Rows from block 12 of a small image classifier, named by matrix and row number. Rows with one number belong to one channel. Each number is 50 + 15 x the weight over its row's rms, rounded and kept within 0 to 99. All counts start at 0.
After each channel's rows are labels from the 100 images, of 14976, where the channel reaches its highest value: "strongest on" is what is common among them. Only what is clearly more common there than usual is listed. The data: stained colorectal tissue patches (NCT-CRC-HE-100K). In brackets: how many of the 100.
# convs0: first 3x3 conv (model.blocks.12.convs.0.weight, 192x192x3x3, each kernel summed), inputs 144-191
# convs1: second 3x3 conv (model.blocks.12.convs.1.weight, 192x192x3x3, transposed, each kernel summed), outputs 144-191

convs0.119:41 63 63 78 45 53 60 59 54 57 67 45 49 46 64 53 07 49 63 49 29 58 34 51 28 73 67 37 31 77 52 77 52 49 50 13 27 34 47 60 46 43 44 65 42 54 67 56
convs1.119:44 41 48 62 55 51 55 48 49 55 39 48 20 57 45 60 37 74 56 42 30 49 61 39 32 31 66 59 28 47 55 66 25 48 69 55 25 67 64 53 57 48 43 20 54 39 58 24
strongest on: tissue: smooth muscle (46); tissue: adipose tissue (41)

convs0.104:66 34 41 54 71 52 46 36 38 92 60 51 33 76 49 34 71 47 55 38 62 40 46 88 31 38 52 35 68 64 29 58 60 43 14 57 23 54 63 23 46 58 40 39 75 46 52 65
convs1.104:80 63 17 71 51 53 66 54 48 53 48 52 29 19 87 72 51 58 44 63 55 53 68 43 62 79 47 49 44 46 68 66 45 51 56 64 18 53 54 57 37 56 60 68 69 77 35 73
strongest on: tissue: smooth muscle (99)

convs0.8:66 22 44 58 70 68 20 52 58 66 33 28 70 62 47 44 44 64 43 55 46 53 46 53 55 66 73 53 40 31 64 57 42 49 62 33 31 52 24 65 45 68 60 64 07 35 26 40
convs1.8:53 50 57 49 36 68 51 27 60 37 59 57 56 41 74 49 39 38 42 37 20 29 53 61 79 26 25 25 30 41 62 48 16 67 29 72 74 34 54 45 49 53 72 13 47 36 52 66
strongest on: tissue: adipose tissue (48)

convs0.97:80 51 57 79 54 38 52 48 54 45 42 56 77 47 57 35 52 56 78 37 41 24 45 76 39 51 45 39 71 55 80 63 41 29 45 56 63 68 72 35 49 51 48 32 71 49 64 17
convs1.97:64 26 48 47 59 51 80 62 25 23 46 42 25 34 60 61 57 45 54 41 84 63 69 67 65 54 43 42 45 78 78 63 30 38 50 79 48 43 53 54 76 34 57 45 86 55 48 57
strongest on: tissue: smooth muscle (69); tissue: normal colon mucosa (28)

convs0.57:41 73 51 30 31 51 39 59 29 49 47 56 38 52 30 48 48 55 26 53 43 56 39 62 37 55 82 48 38 49 27 24 27 52 51 50 20 68 28 61 35 48 53 52 23 47 54 52
convs1.57:47 78 83 36 61 65 50 57 48 45 46 57 21 49 37 81 40 34 68 46 26 55 66 19 60 28 48 44 50 23 58 39 46 55 48 29 66 58 31 54 56 55 53 32 55 35 71 48
strongest on: tissue: adipose tissue (95)

convs0.21:68 59 78 49 43 60 36 60 51 56 56 61 55 49 49 44 83 46 62 19 51 46 35 31 76 58 65 58 61 38 49 83 25 35 88 47 84 69 40 58 54 44 44 81 33 48 46 39
convs1.21:62 61 59 57 69 49 57 44 79 69 52 56 37 47 21 42 41 53 00 80 38 71 48 43 39 44 51 56 71 48 52 76 70 52 52 40 58 42 26 48 75 53 35 52 60 88 52 44
strongest on: tissue: normal colon mucosa (100)

convs0.4:71 47 25 51 71 35 61 42 46 41 40 52 57 71 37 48 65 45 66 58 56 68 74 51 45 46 38 45 49 43 38 37 81 65 36 13 36 35 47 59 44 27 36 38 72 17 53 41
convs1.4:29 68 39 66 70 62 61 36 41 39 50 44 63 30 30 76 55 55 44 60 31 66 31 54 59 65 54 66 47 27 64 19 39 63 41 55 52 46 49 61 54 43 74 54 44 46 75 41
strongest on: tissue: adipose tissue (75); tissue: normal colon mucosa (25)

convs0.56:63 42 35 33 49 50 19 42 55 02 46 31 33 45 61 50 39 58 32 36 41 65 46 48 67 41 38 60 66 33 60 46 64 65 47 37 69 32 51 52 48 43 63 47 74 35 30 64
convs1.56:78 41 54 52 60 48 22 68 56 59 44 54 61 43 26 45 68 42 29 80 84 96 04 38 46 47 64 45 41 45 59 17 39 34 25 29 69 45 46 38 40 50 35 64 78 45 49 60
strongest on: tissue: smooth muscle (72); tissue: normal colon mucosa (26)

convs0.99:49 40 49 73 56 54 64 53 46 64 99 46 24 67 58 71 56 51 70 48 45 69 45 30 34 25 52 54 55 50 53 34 46 61 50 57 79 58 62 54 57 63 57 40 63 65 64 59
convs1.99:56 64 77 51 57 65 58 29 38 54 53 35 43 44 48 30 42 34 56 44 43 28 43 68 49 51 67 63 69 66 26 74 62 43 47 70 45 52 45 41 38 72 17 48 40 11 62 34
strongest on: tissue: lymphocytes (100)

convs0.186:59 49 46 59 39 47 45 62 36 61 28 54 67 70 53 50 41 62 48 72 82 28 52 52 44 27 32 62 69 64 60 39 58 23 41 41 33 39 63 21 52 37 70 27 70 56 61 56
convs1.186:67 39 63 40 39 59 39 58 47 52 41 49 39 28 46 57 56 28 36 21 25 54 53 32 49 85 53 43 39 29 53 41 52 56 43 40 38 58 56 66 55 50 47 47 75 56 37 49
strongest on: tissue: smooth muscle (85)

convs0.110:71 33 30 33 56 62 43 58 51 25 58 60 71 45 74 37 22 51 57 41 71 99 37 34 67 57 50 57 56 31 78 40 37 54 45 53 43 71 60 25 55 40 44 49 71 55 38 45
convs1.110:55 33 67 36 53 43 41 60 53 09 42 49 62 40 27 62 56 45 90 32 46 48 55 59 67 55 43 40 57 53 55 28 38 44 47 66 58 60 68 39 41 50 38 48 81 70 57 77
strongest on: tissue: tumour epithelium (56)

convs0.44:43 27 32 36 62 20 60 35 41 50 14 52 54 36 62 40 59 59 48 46 52 34 54 54 55 30 58 30 60 56 54 40 43 25 35 32 43 46 53 60 39 47 51 42 77 37 65 34
convs1.44:50 61 21 46 58 51 57 53 31 40 50 69 32 25 59 69 66 54 52 47 63 63 58 46 23 55 59 48 77 70 46 40 65 61 34 36 46 58 68 35 46 57 59 55 52 65 81 59
strongest on: tissue: adipose tissue (75)

convs0.47:61 56 55 51 45 70 41 76 24 44 51 45 48 38 78 66 57 54 46 34 69 55 60 27 71 63 34 73 48 45 36 44 23 42 66 36 53 68 33 47 53 77 57 47 60 77 48 55
convs1.47:54 65 60 38 57 63 79 34 47 61 68 46 68 52 28 38 32 50 38 41 39 13 42 69 35 80 67 68 39 42 67 57 69 51 50 80 66 48 63 38 41 60 44 49 41 42 53 14
strongest on: tissue: lymphocytes (100)

convs0.139:59 50 55 47 63 74 33 31 46 42 21 28 81 46 62 78 55 73 27 40 47 51 59 90 41 50 57 55 39 36 35 79 55 49 62 54 61 30 56 53 46 32 38 73 44 47 57 38
convs1.139:60 40 60 62 68 74 44 52 22 46 64 56 52 74 72 54 55 65 45 03 27 41 65 30 52 71 38 65 62 53 54 44 46 42 59 29 75 42 30 56 41 58 70 52 34 63 54 49
strongest on: tissue: normal colon mucosa (36); tissue: adipose tissue (26)

convs0.164:52 48 71 75 63 40 46 58 41 19 54 38 40 43 56 33 38 81 24 58 49 45 51 32 73 53 72 33 80 41 31 52 39 38 71 43 40 65 45 41 55 56 63 63 50 30 64 59
convs1.164:52 53 26 55 67 52 69 55 56 44 36 44 44 39 41 33 50 50 84 74 39 51 63 30 47 60 49 39 40 52 52 44 16 64 37 47 34 36 85 48 45 52 19 00 81 53 33 23
strongest on: tissue: adipose tissue (42); tissue: normal colon mucosa (30)

convs0.93:31 51 46 17 52 44 46 83 65 40 44 56 58 40 30 35 50 59 53 70 48 64 47 39 37 44 55 55 07 86 61 41 88 44 27 62 40 46 59 59 50 61 53 44 53 85 41 54
convs1.93:40 56 30 48 37 42 32 45 59 51 55 43 59 38 35 53 38 43 55 50 40 06 48 56 52 62 51 67 21 61 53 74 76 17 49 20 47 71 40 68 35 54 69 52 00 80 48 68
strongest on: tissue: smooth muscle (34); tissue: debris (33)

convs0.48:77 43 37 70 81 50 34 34 57 52 60 41 73 58 60 39 67 46 25 28 56 41 46 89 38 37 60 60 69 46 70 45 30 57 49 43 42 40 37 34 45 55 41 68 32 54 29 16
convs1.48:96 57 47 42 57 70 75 48 45 41 83 40 82 60 61 43 44 60 73 42 11 61 69 45 68 55 69 62 72 65 31 64 41 58 39 76 65 60 38 50 53 68 57 35 45 50 60 58
strongest on: tissue: adipose tissue (83)

convs0.133:61 49 65 54 50 34 57 42 52 64 42 52 52 54 22 56 39 32 77 24 48 10 49 83 55 30 54 46 53 27 72 47 74 36 69 27 54 60 37 38 47 28 67 45 82 52 72 53
convs1.133:43 38 59 40 66 53 55 30 72 55 51 41 61 45 83 70 45 25 37 22 23 67 71 50 60 44 67 55 44 76 66 52 50 54 59 93 61 41 42 33 63 73 42 59 38 26 41 43
strongest on: tissue: tumour epithelium (91)

convs0.96:39 96 43 47 40 47 64 70 27 94 53 51 55 60 48 52 79 50 45 54 40 36 41 09 62 53 50 69 57 33 50 26 61 62 46 49 17 45 32 39 38 41 60 31 20 33 32 46
convs1.96:66 38 54 54 68 62 57 44 53 55 26 61 40 42 57 53 21 73 25 56 44 52 37 43 65 33 65 45 28 24 68 38 68 71 39 29 54 65 54 52 48 38 43 68 55 41 42 49
strongest on: tissue: normal colon mucosa (50); tissue: adipose tissue (50)

convs0.182:49 59 24 43 50 21 56 26 52 21 57 50 56 55 47 39 29 33 40 42 48 22 47 55 71 44 56 56 69 71 51 36 72 24 40 33 61 68 71 46 43 51 50 35 81 31 65 37
convs1.182:75 48 27 54 59 58 36 52 44 51 39 69 73 31 73 68 45 31 62 40 58 54 62 54 49 38 51 24 32 60 68 25 43 87 36 69 55 34 63 61 53 43 60 68 69 44 63 55
strongest on: tissue: smooth muscle (80)

convs0.30:51 47 45 62 54 59 38 54 37 77 49 48 59 68 72 34 51 50 60 67 35 31 32 38 38 57 49 52 69 32 65 60 85 63 60 53 37 41 65 37 47 38 52 53 20 41 49 46
convs1.30:84 40 50 52 61 58 42 58 43 14 33 53 40 60 59 18 64 52 31 34 65 57 52 77 73 60 51 42 39 32 52 44 57 52 55 64 61 50 38 31 66 76 49 59 56 76 04 71
strongest on: tissue: smooth muscle (92)

convs0.88:51 69 47 77 45 66 59 37 47 47 48 57 51 55 35 40 64 47 47 26 59 26 34 46 57 49 26 39 47 56 63 95 57 44 60 57 50 66 70 55 53 79 48 25 36 72 66 61
convs1.88:57 60 44 43 34 55 62 46 38 75 63 59 51 64 35 49 63 47 33 43 44 45 58 72 56 33 57 76 49 76 54 82 22 53 39 53 53 27 68 50 47 39 43 69 57 47 51 54
strongest on: tissue: lymphocytes (100)

convs0.158:65 54 27 44 51 38 44 41 42 41 55 45 34 50 49 55 63 63 54 44 53 30 32 71 32 71 92 52 48 56 24 37 40 65 39 34 61 45 41 99 34 53 57 26 51 27 41 40
convs1.158:50 42 28 58 57 63 53 59 44 53 66 83 68 28 92 53 36 49 39 70 51 76 50 42 94 47 55 44 54 45 51 13 60 39 56 54 59 56 32 45 55 48 63 38 38 76 16 32
strongest on: tissue: adipose tissue (74)

convs0.166:56 28 53 25 35 40 31 35 77 32 35 72 20 62 56 45 86 33 58 55 45 43 50 61 36 36 41 59 43 43 38 86 48 42 55 44 73 68 47 73 53 53 48 64 62 75 59 48
convs1.166:68 62 38 57 71 59 50 54 75 56 38 61 60 37 43 69 70 36 16 36 69 66 57 39 51 24 47 57 52 55 54 45 44 68 41 22 36 51 53 60 51 52 43 54 24 37 69 47
strongest on: tissue: normal colon mucosa (100)

convs0.103:46 59 67 39 49 37 68 47 43 54 31 61 50 59 60 20 50 60 62 54 31 63 45 61 70 82 55 46 55 57 54 79 82 84 38 21 69 46 42 56 58 61 37 42 33 63 26 74
convs1.103:42 12 56 61 38 47 63 49 63 60 34 61 72 69 56 44 55 22 19 43 48 55 52 49 72 91 59 35 42 52 63 54 57 58 69 48 38 55 28 34 45 59 57 66 55 64 64 78
strongest on: tissue: normal colon mucosa (97)

convs0.64:66 44 69 23 45 43 52 52 60 56 34 45 71 57 70 56 53 31 63 30 39 64 69 41 64 68 68 38 49 58 62 68 76 41 48 60 36 55 39 67 42 40 30 33 73 48 47 53
convs1.64:37 51 34 57 50 53 39 44 30 58 52 62 42 42 32 49 33 35 56 34 61 33 57 49 55 55 51 49 08 68 51 44 47 53 42 55 46 31 35 46 41 41 59 37 48 62 61 60
strongest on: tissue: mucus (94)

convs0.101:57 44 47 87 99 17 61 66 28 45 52 59 56 42 56 31 36 68 44 33 39 47 63 58 67 14 37 55 58 42 59 69 56 63 69 37 42 54 59 42 41 37 37 46 51 36 46 43
convs1.101:46 53 30 63 57 39 54 51 26 54 49 28 76 43 68 44 61 63 54 46 43 61 73 62 82 55 44 51 28 52 48 49 51 47 36 80 46 33 59 40 63 43 54 27 66 44 45 57
strongest on: tissue: adipose tissue (100)

convs0.92:68 31 45 47 71 78 44 37 55 51 48 60 79 70 49 54 35 48 62 62 40 57 72 19 72 56 63 47 52 77 22 35 43 60 46 37 38 52 58 45 43 63 56 50 32 48 70 33
convs1.92:18 32 48 52 32 34 47 63 47 31 33 55 36 53 89 32 49 97 62 16 12 65 69 45 45 48 55 31 49 58 45 53 41 37 75 34 37 40 63 59 36 42 49 32 56 58 48 41
strongest on: tissue: lymphocytes (100)

convs0.2:24 43 39 56 60 59 41 48 44 61 48 45 56 50 23 55 49 42 20 95 64 61 72 81 63 56 54 66 52 64 59 51 41 44 36 57 46 47 22 44 73 49 57 48 71 35 42 35
convs1.2:62 39 52 66 46 53 55 50 19 38 55 26 37 47 37 44 51 53 55 58 63 52 22 43 52 31 42 42 37 42 70 55 61 49 42 47 35 65 45 51 41 20 48 44 40 66 25 67
strongest on: tissue: normal colon mucosa (84)

convs0.26:39 66 58 62 53 49 40 48 68 66 48 53 40 64 53 49 69 71 64 52 58 33 67 55 70 44 37 69 61 55 41 62 23 56 58 53 43 69 43 32 38 69 66 49 31 43 57 64
convs1.26:32 59 60 45 35 57 61 58 20 52 51 29 51 38 32 25 51 36 46 35 47 52 64 45 33 48 43 56 85 69 42 64 57 38 85 42 79 53 49 73 56 56 35 34 78 54 80 35
strongest on: tissue: lymphocytes (100)

convs0.113:58 24 33 52 76 61 30 45 69 63 32 41 68 64 56 32 40 61 25 48 44 70 53 73 59 22 57 60 49 38 66 54 35 70 44 41 46 49 26 49 69 49 24 56 51 60 42 40
convs1.113:63 55 66 59 52 53 46 53 22 70 52 38 42 70 60 41 64 28 75 39 47 56 31 36 75 84 64 48 35 49 55 48 26 46 61 37 44 29 46 29 46 55 58 32 82 58 42 46
strongest on: tissue: tumour epithelium (52); tissue: adipose tissue (47)

convs0.150:71 41 40 28 50 47 59 45 42 28 62 46 38 56 33 62 40 60 63 34 64 65 21 45 25 65 46 46 35 55 46 23 49 56 38 51 30 56 50 72 61 39 43 29 75 58 47 69
convs1.150:42 40 57 42 43 49 20 53 59 44 69 46 72 49 65 61 50 70 56 59 57 70 48 50 70 71 66 51 52 54 44 69 32 31 58 41 24 56 28 63 44 64 60 30 42 67 15 60
strongest on: tissue: adipose tissue (77)

convs0.16:66 53 51 36 62 15 53 35 40 56 41 39 49 50 33 57 17 33 68 29 41 72 56 78 71 60 60 35 76 53 42 64 62 58 48 15 24 70 29 46 59 44 42 44 51 36 53 40
convs1.16:27 25 51 64 52 45 48 46 67 55 50 43 39 76 70 48 48 34 72 40 49 73 53 51 77 53 59 63 00 31 84 32 23 41 72 77 67 57 44 37 58 51 60 43 66 32 86 50
strongest on: tissue: adipose tissue (86)

convs0.82:67 45 36 57 91 34 30 21 68 66 22 38 62 36 67 39 32 48 70 46 43 56 42 70 65 20 54 59 53 62 41 37 48 56 49 38 40 58 48 23 65 43 42 53 59 71 43 26
convs1.82:54 54 44 48 63 67 38 55 30 67 69 42 64 74 46 42 56 68 71 52 16 81 57 45 54 62 62 69 62 85 42 39 38 47 56 49 51 44 52 56 29 50 21 17 53 74 58 56
strongest on: tissue: adipose tissue (96)

convs0.130:39 53 43 47 55 40 42 48 45 60 38 55 50 38 42 59 45 41 55 58 56 35 37 59 24 53 42 47 53 66 44 44 11 50 55 65 72 60 57 49 65 45 47 67 35 43 72 56
convs1.130:55 43 52 59 48 22 55 46 65 32 56 66 38 37 67 40 78 55 34 56 64 56 42 60 35 49 64 65 44 57 43 80 53 45 68 45 56 62 39 46 53 49 51 20 72 56 51 56
strongest on: tissue: adipose tissue (87)

convs0.126:52 52 41 30 70 86 39 44 10 38 44 55 51 59 56 57 08 47 50 06 33 56 46 88 37 82 35 41 70 42 43 60 55 40 82 21 44 75 32 65 45 53 43 69 53 43 59 40
convs1.126:70 64 55 45 59 60 42 52 63 53 67 53 54 53 63 40 53 75 43 52 52 81 62 38 50 41 37 39 68 35 60 28 31 21 46 76 44 55 35 46 74 57 46 67 74 76 31 62
strongest on: tissue: adipose tissue (49)