Weights of a small image classifier: 48-pixel images.
Rows from block 9 of a small image classifier, named by matrix and row number. Rows with one number belong to one channel. Each number is 128 + 32 x the weight over its row's rms, rounded and kept within 0 to 255. All counts start at 0.
After each channel's rows are labels from the 100 images, of 14976, where the channel reaches its highest value: "colour at peak" is the nearest of a few named colours to the mean colour under the peak. Only what is clearly more common there than usual is listed. The data: stained colorectal tissue patches (NCT-CRC-HE-100K). In brackets: how many of the 100.
# convs0: first 3x3 conv, stride 2 (model.blocks.9.convs.0.weight, 192x112x3x3, each kernel summed), inputs 0-111
# convs1: second 3x3 conv (model.blocks.9.convs.1.weight, 192x192x3x3, transposed, each kernel summed), outputs 0-191

convs0.72 [153 129  82 101 163 173 123 159 124 132 100 106 101 132 144 127 121 116 117 142  84 127 129 116 178 127 130  96  83 132  87 168 135 114 138 126 100  86 164 119 141  65  66 130 132 168 117 188  99 136 137  93  85 108 136  60  88 138  93 157 140 165 182 166 130 122 100 112 166 137 142  83 119  96 114 105 144 163 176 126  88  96 109  97  98 187  87 167 133 144 119 127 120 159 100  93 255 120 139 161 153 115 153 137 136 148  59 129 113 183 125 176]
convs1.72 [136 130 126 140  69 171 156 116 154 146  96 117 134 165 154 136 104  94 119 106 121 129 100 148 141 147  94  90 124 142 112 109 165 171 134 166 113 141 127  97 123 123  78  99 156  57  63 115  98 141 147 118 127  68 138 135 136  95 131  92  68  72 124 111  97 123 134  94 114 110 114 142 187  96 108 127 124 118 131 136  96  95 111  94  92  93 128 150  94  97  70 101 103 154 114 106 148 116  67 138 167  84  82 138 100 163 139 102  85 126  92 120 118  70 150 147 176 159  98 128 186 148 112 110  92 187 124 118 123 126 111 150  78 147 122 125 122 220 109 119 139 203 168 140 163 118 177 107 147 158 135 222 102 161 110  72  93  94  93 148 104 108 142 123 173  60 127 112  81 142 152 111 184 115 143 112 209 138  65 149 131 180 142 103  65 146  97  78 198 134 108 158]
colour at peak: grey (81)

convs0.130 [122 163 141 101 108  94 128 139  57 181 155 106 111 126 132  97  82  80 144  71 150  74 169 132 138  52 166 130 131  72  90 166 121 124 106 134  28 117 145 159 143 162 149 133 100  88 129 121 157 145 115 140 141 129 174 109 150 133 123 160 196 145 139 146 118  74  65 113 112 170 101 113 102 178 122 116 166  92 118 154 140 143 171 127 132  99 105  86  99 123 157 130 138 173 112  99 129 107  82 173 110 196 105  79 125 166 124 102 112 133  62 106]
convs1.130 [178 131 148 176 180 133 135  70 126 142 114  85 110 118 101 119  89  58 118  86 175  63 111 121 110  90 128 130 158  92 140 141 105 147 101  88 132 112 147 146 127 142 168 137  99 121 106 127 130 142  97 170 127 131 135 130  80 214 104 134 126 198 118 176 126 188 156 180 157 133 120 115 130 163 154  76 134 135 132 129 126 163 146 138 122 117 165 127 111  85 111 132 206 172 181 112 158  94 135 199 144 120  96  89 126 157 102 108 162  99 131  80  66 150 107 150 150 113  64 157 140 150 135 108  98  93 151 108 164 127 107 127 180 104 112 110 157 134 117 151 122  77 109 138  71 106 119 188 112  86  96 119 185 129 125 137  94 137 154 108 121 117 163 122  60 122 116  96 136 192 154 118  87  81 119 163  90 180 249 152 129 131 103 152 108 139 122 172  94  53 133 125]
colour at peak: brown (31)

convs0.132 [109 133 138  95 169 111 171 110 103 150 102 120 100 113 122 100 122 138 146 105 130 132 183 124 155 141 151  95 167 133 126 110 140 152 114 107 137 155 205  64  73 111 119 113 146 104 179  87 155 186 150 148  95 149 139 171 196 118  88 172 119 165 140 109 133  74 123 255 165 133 122 128 112 154  99 136 176 120 151 125 108 156  98 158  95 130 144 150 115 114 165 134 130 153  92  87 100 156 166  57 134 156 127 106 118 105 128 120  91 147  90 161]
convs1.132 [129 111 174 119 153 153  91  69 149 144 122 124 148  91  89 114  87 116 137 107 128 111 183 151 141 118 120 161 138 115 105 161  76 143  92 124 128 154 155 165 117 149 144 161 140 113 120 125 184 126  91 136 190 109 124 125 101 175 109 133  93  89 166 110 131 150 164 116 134 153 150  83 193 135 126 147 131 110 158  94 100 132 118 117 141 133 113  96  81 197  71 117 190 138 162 166 124 116 105 124 120 165 126 105 135 130 158  98 142 131 102 106 128  97 121 133 197 226 128 156  72 125 149 151 118  75 156 134 109 200 119 140  89 181 133 109  92  84 105 109 128 116 185  89  93 128 133 105  82 123 112 158 185 143 138 120 138 138 100  74  87 141  86 125  92 138  49 151 150 126 124 121 129 126 139 147 124 197 160  51 129 184  85 185  47 138  94 133  82 198  69  70]
colour at peak: brown (50)

convs0.81 [113  99 102 185 144 144  88 112 111 140  81 139 152 161  78 112 122  81 169 112 115 167 210 126 136 115 146 136  90 133 136 101  88 128 127 159 168 120 144 162 156 136 199 118 154 122 118  79 118 134  87 149  98 117 167 228 124 126 128 116 154 126 125 116 126 125 107  59 130 108 145  89  66  52  57 127 113 121 101 178 202 156 140 112 122  77 102 162  88 120 100 139 116 193 157 131  99 115 135 114 152 120 129 160 138 152 158  89 125 100 175 107]
convs1.81 [137 129 121  97 151 110 122 129 177  72 155 165 137 172  90  78 133 136 129 109 114 140 116 172  81  77 107 151  95 162  98 160 119 130 161  91 138 118 139 128  81  89 165  81 114 159 131 120  78  71 124 135 130 199 158 157 169 129 123  74 116 133 132  71 147 141  85 101 139  74 161 144  89 195 135 155  99 120 106 165 137 112 119 164 133 135 115 113 141 154 182  83 192 146 114 124 127 130 127 152 149 147 127 135 162  82 178 127 103  65 162 165 135 114 121  78 114 154 169 163 120 108 120  68 105 226 111 126 140 140 106 116 168 140 124  94 120 173 111 134  88  98 179 167 176 159 117 106  93 127 145 128  87 182 101 118 194 106 148 152 129 135 205 163 107  97 154 115  63  79 153  98 116 143 121 195 190 159 128 152 159 188 143 135 165  69 102 151 162 141 133 161]
colour at peak: grey (74)

convs0.63 [131  90 122  77  92 142 126  95 138 144 130 144 101 181 156 127 104  50 127 145 117 148 135 135 123 106 171 205  57 133 172 129  91  77 112 107 175 119  66 127  99 151 194 124 117 168 176  99  73 138 101 104 149  87 119 156 118 117 103  65 108  88 110  99 127 138 158  54 142 130 147 162 135  87  90 153 194  97 119 160 144  83 107 102 143 140 161 120 114 133  47 139 127 142 156 118 107 165 109 171 106 132 126 106 121 109 141 162 151 114 156 189]
convs1.63 [108  89  65 147 112  99 139 144 118 163  96 173 125 123 113 139  98 138 162 144 138 136 139 163 172 104 113 154 112 152  89  87 143 107 173 145 153  82 103 138  78 181 124 142 135 180 129  48 103 100 122  89 141 127 105  47  98 181 104 117 146 127 117 113 173 131  88 146 161  76 109 124  82 101 105 154 127 101  76 159 150 131 145 157  87 189  76  82  92 164 149  84 218 103 123 148  76  92 154 150 109 147 179 178 140 145 140  78 170 183 169 109 177  94  98 116 138 149 125  85  67  88 101  94  92 153 141  99 139 137 156  95 127 101 136  66 160 136 146 154 120 104 108 146 157 111 122 122 152 168  99 148 138 132 114 135 212  83 173  72  73 148 192 107  91 108 141 114 145 175 134 108  99 118 152 131 164 115 172 121 123  96 153 121 141 124 194 137 172 124 135 108]
colour at peak: grey (50)

convs0.4 [136 154 162 141 143 153 126 116 166 124 106 133 109 163 164  74 129 169 182 127 158 130 108 153 192  81 131 160 118 184  93 157 147 103 134 156 163  68 153 105 139 120 106 106 111  84  72 119 101 107 106 116 179 124 133 103 146 194 142 161 192 176  63 106 136  87 199 120 118 117 168 147 132  95  87 157 120 208 103 121  71 112  95 121  67  93 183 162 133 126 103 157 129 127  91 157 143 139 117 132 101 106 123 113 139 159  84 135 104 108 198 112]
convs1.4 [191 209  52  77 143 119  72  87 145 132 186 129 126 146 160 134 146 133 158 209 117 124 179 184 104 122  50 139 161  73 135 115 135 153 124 156 149 168 167 138 109 161 185 124 146  96  91 123 129 149 115 152  69 142 164 164 117 134 147 150 136 126 119 159 182 132 189 103 112 102 124 101 150 133 140 128 111 134 143 138 127 137 118 128  87 111 131 160 121 106 133 137 139 146 140 196 134 165 163 182 177 130 111 177 124 164  90 156 184 143 103 133 160 135 156 179 129  71 127 110 100 166 197 135 118 116 166  90  91 123 164 128 151  58  59 128 117 165 146 190 147 143  81 129 125 128 108 168 124 155 164 169 134 173  96  91 136 157 166 174 124 123 113  98 120 120 130 123 161 209 140 152 134 118 123  86 116 153 120 199 163 138 181 172 130 179 157 126 126  95 151 142]
colour at peak: pink (91)

convs0.102 [107 179 121 188 155 113 139  92 148 122 170 148  87 255 163  66 115 169  85 118 153 153 137 111 139 122 147 144 153 138 168 154 137  88 109 127 233 127 177 144 152 113 152 158 124 148 115 119 108 136 141 139 111 131 124 122  88  96 143 141 159 137 106 121 124 138 149 141  90 163 151 115  77 113 111  84 119 138 240 178 124 138  82 140 102 165 159 127 111 132  99 146 115 152 105 123 108 130  74 127  84 140 143 103 148 106 106 154  79 173 114 138]
convs1.102 [102  84 150 131  86 144 151 134 144 138 133 204  81 115 126 142 134 114 173 179 147  72 119 151 119  98  66 167  73 107 139 143 156 122 116 103 169 160  99 156 122 174 159 133 109 121 143  89  65 115 126 205 218 119 125  34 144 126  84  51 109 174 138 127 132 100 158 133 113 139 100 121 111 149 148 138  74 174  84 138 144 113 132 149  63 118 120 117 155 164  88  84 127 189 105 125 159 114 126 149 143 134 154 135 110 141 123 115  93 132 174 130 140 134 124 133 183 154  69 132 138 147  64 127 144 141 117  98 113 181 150  48  66 132 148 124 143  95 119 194 126 155 165 159 127 135 152  99 136 141 139 127 118 118 117 133 157  88 103 140  82 106 116  50 160 146  84 114 142 141  79 112 140 107 126 157  46 118 173 108 127 185  98 129 186 137 110  79 148 143 129  79]
colour at peak: pink (71)

convs0.133 [152 112 147 126 156 215 121 109 149 104 123  81 147 171 142 158 136 111 107 153 101 141 143 117 112  99 136 160 124 117  83 178 136 157 104 148 110 167 169 168  85 107 112  86 104 109  90 132  94 128 126 111 106 135 166 153 114 124 144 116 139 135 124 150 167  99  82 131 129 158 131  96 143 120 205  61 162 104 141  57 154  88 195 139 133 163 157 188  85 160 159  93 123 149 126 140 190 105 118 132 157 128 179 168 152 127  97 193  81  32 151 119]
convs1.133 [191 144 154 106 127 134 135 155  92  79 151 119 117 119 145 141  92 144 117 126 126 127  83 142 103 206 124 105 102 120 118 134 111 128 131 158 132 134 154 109 133 115 112  91 155  71  64 126 140  74  96 127 169 103 163 144 128 184 156 157 121 159 166 135 157 164 102 165 157 166 107 160 124 153 105 108 126  80 153 138 123 161 171 105 146 103 133  90  90 111 163 189 137 118 122 146  48  50 115  95 147 197 108 120 126  99 137 133 143 112  96 139  56 112 132 179 187 118 113 157  73 160 124 159 100 225 126 135 152 126 116 195 142 165 144 108 146 136  71 103 151 127 125 160 137  47 180 149 101 132 114 127  84  85  95 129 122 130 120 133 137 119 120  38 137  64 115 100 182  89  94 120  50  85  99 129  94 110  81 149  99 176 117  89 127 133 112  80 129 106  91 148]
colour at peak: grey (86)

convs0.170 [118 208 151 183  95 137 121 158 107 165  80 143 119 110 109 113 137  80 127  93  99 148 117 152 116  97  92 133  93 148 116  94 158 141  98 161 141  94 155 107 109  83  95 160 104 178  79 140 135 115 104 124 118   6 135 171 148 139  99 184 114 142 128 185  80 113 153 117 117 120 208 148 192 169  91  41 122 123 109 122  99 142 165 119 170 136 139 146 112 148 135 165 114 112 121 142 147 134 136 162 122 120 126  80 116 136 194 107 144  93 159 128]
convs1.170 [ 83 112 104 157 117 145  89 189  85 123 113 178 200 191  73 166 105  81 115 140 129 123 127 104 173  90 152 115 182 156 125 149 116 161 118  84 140 110 119 129 163 204 124  83  86 140 188 128 103 106 133 164 140 146 111 121 178 184 133 117 154 103 131 116 146 117 108  90 121 148 145 133 102 170 109 221 135 172  96 151 120 153  96  71 179  73  89 153  96 119  59  68 113 189 149 141 176 129 110 155 139 148 142 130 177  92 149 126 117 141 135  69 154 123  97 110 116 116 142 124 137 135 117 122 185 103 159 142 129 142 123 140 133 168 104  94  94 154  92 157 137 103 155 149 181  88 129 171  77 146 112 136 121  46 162 144 154 187 106 100 128 122 200 132  95 227 107 108  96 128 152 106 151 121 124 106 157 123 153 122 155 128 156 109 110 159 137 127 134 169  97 185]
colour at peak: pink (88)

convs0.37 [108 132  54 146  95 102 133 139 133 114 154 109 155  90 161 141  78  97 135 111 116 130 135  57 169 132 135 125  99 121 151  89 134 170 156 123  93 170 133 142  59  92  64 156 169 140  94 190 101 138 121 191 210 134 130 146 113 118 121 129 140 129 120 145 115 175 187  90  85 162 149 201 119 134 137  88 133 176  71 125 102 166 162 136  80 177 125 170 123 139 162 145 139  99 109 140  67 115 175 139 128 147  96 159 132 138 108  84 165 160 169 150]
convs1.37 [111 147 117 181 143 100  72 105 107 111 100  82 141 151  97 140 149 133 163 175 140  62  85  68 128  76 130 126 170 134 117 141 125 120 126 122  57  97 126 165 147 135 112 119 100 186 135 142 127 137 110 146 154 155  95 121 171 112 101  96  81 155 135 129  72 178 129  97 134 141 172  95 133  99 101 154 127 113 119  68 169 118 121 151 137 105 122 108  83 149 153  94 122  83 167 114 186 167 132 146  50 102 163 112 118 120 109 162 122 158 128 118 112 109 129  81 174  82  80 127  72 155 164 111 132 164 113 178 142 120  95  75 128  36 126 107 142 133 176  84 102  86 109  79 129 163 186 162 150 172 180  88  94 162 177 124 159 116 227 106  96 130  77 131 105 124 105  71 136 100  88  81 105 144 160 141 150 132 126 204  98 158 160 123 128 132  94 150  88 114 147 140]
colour at peak: pink (79)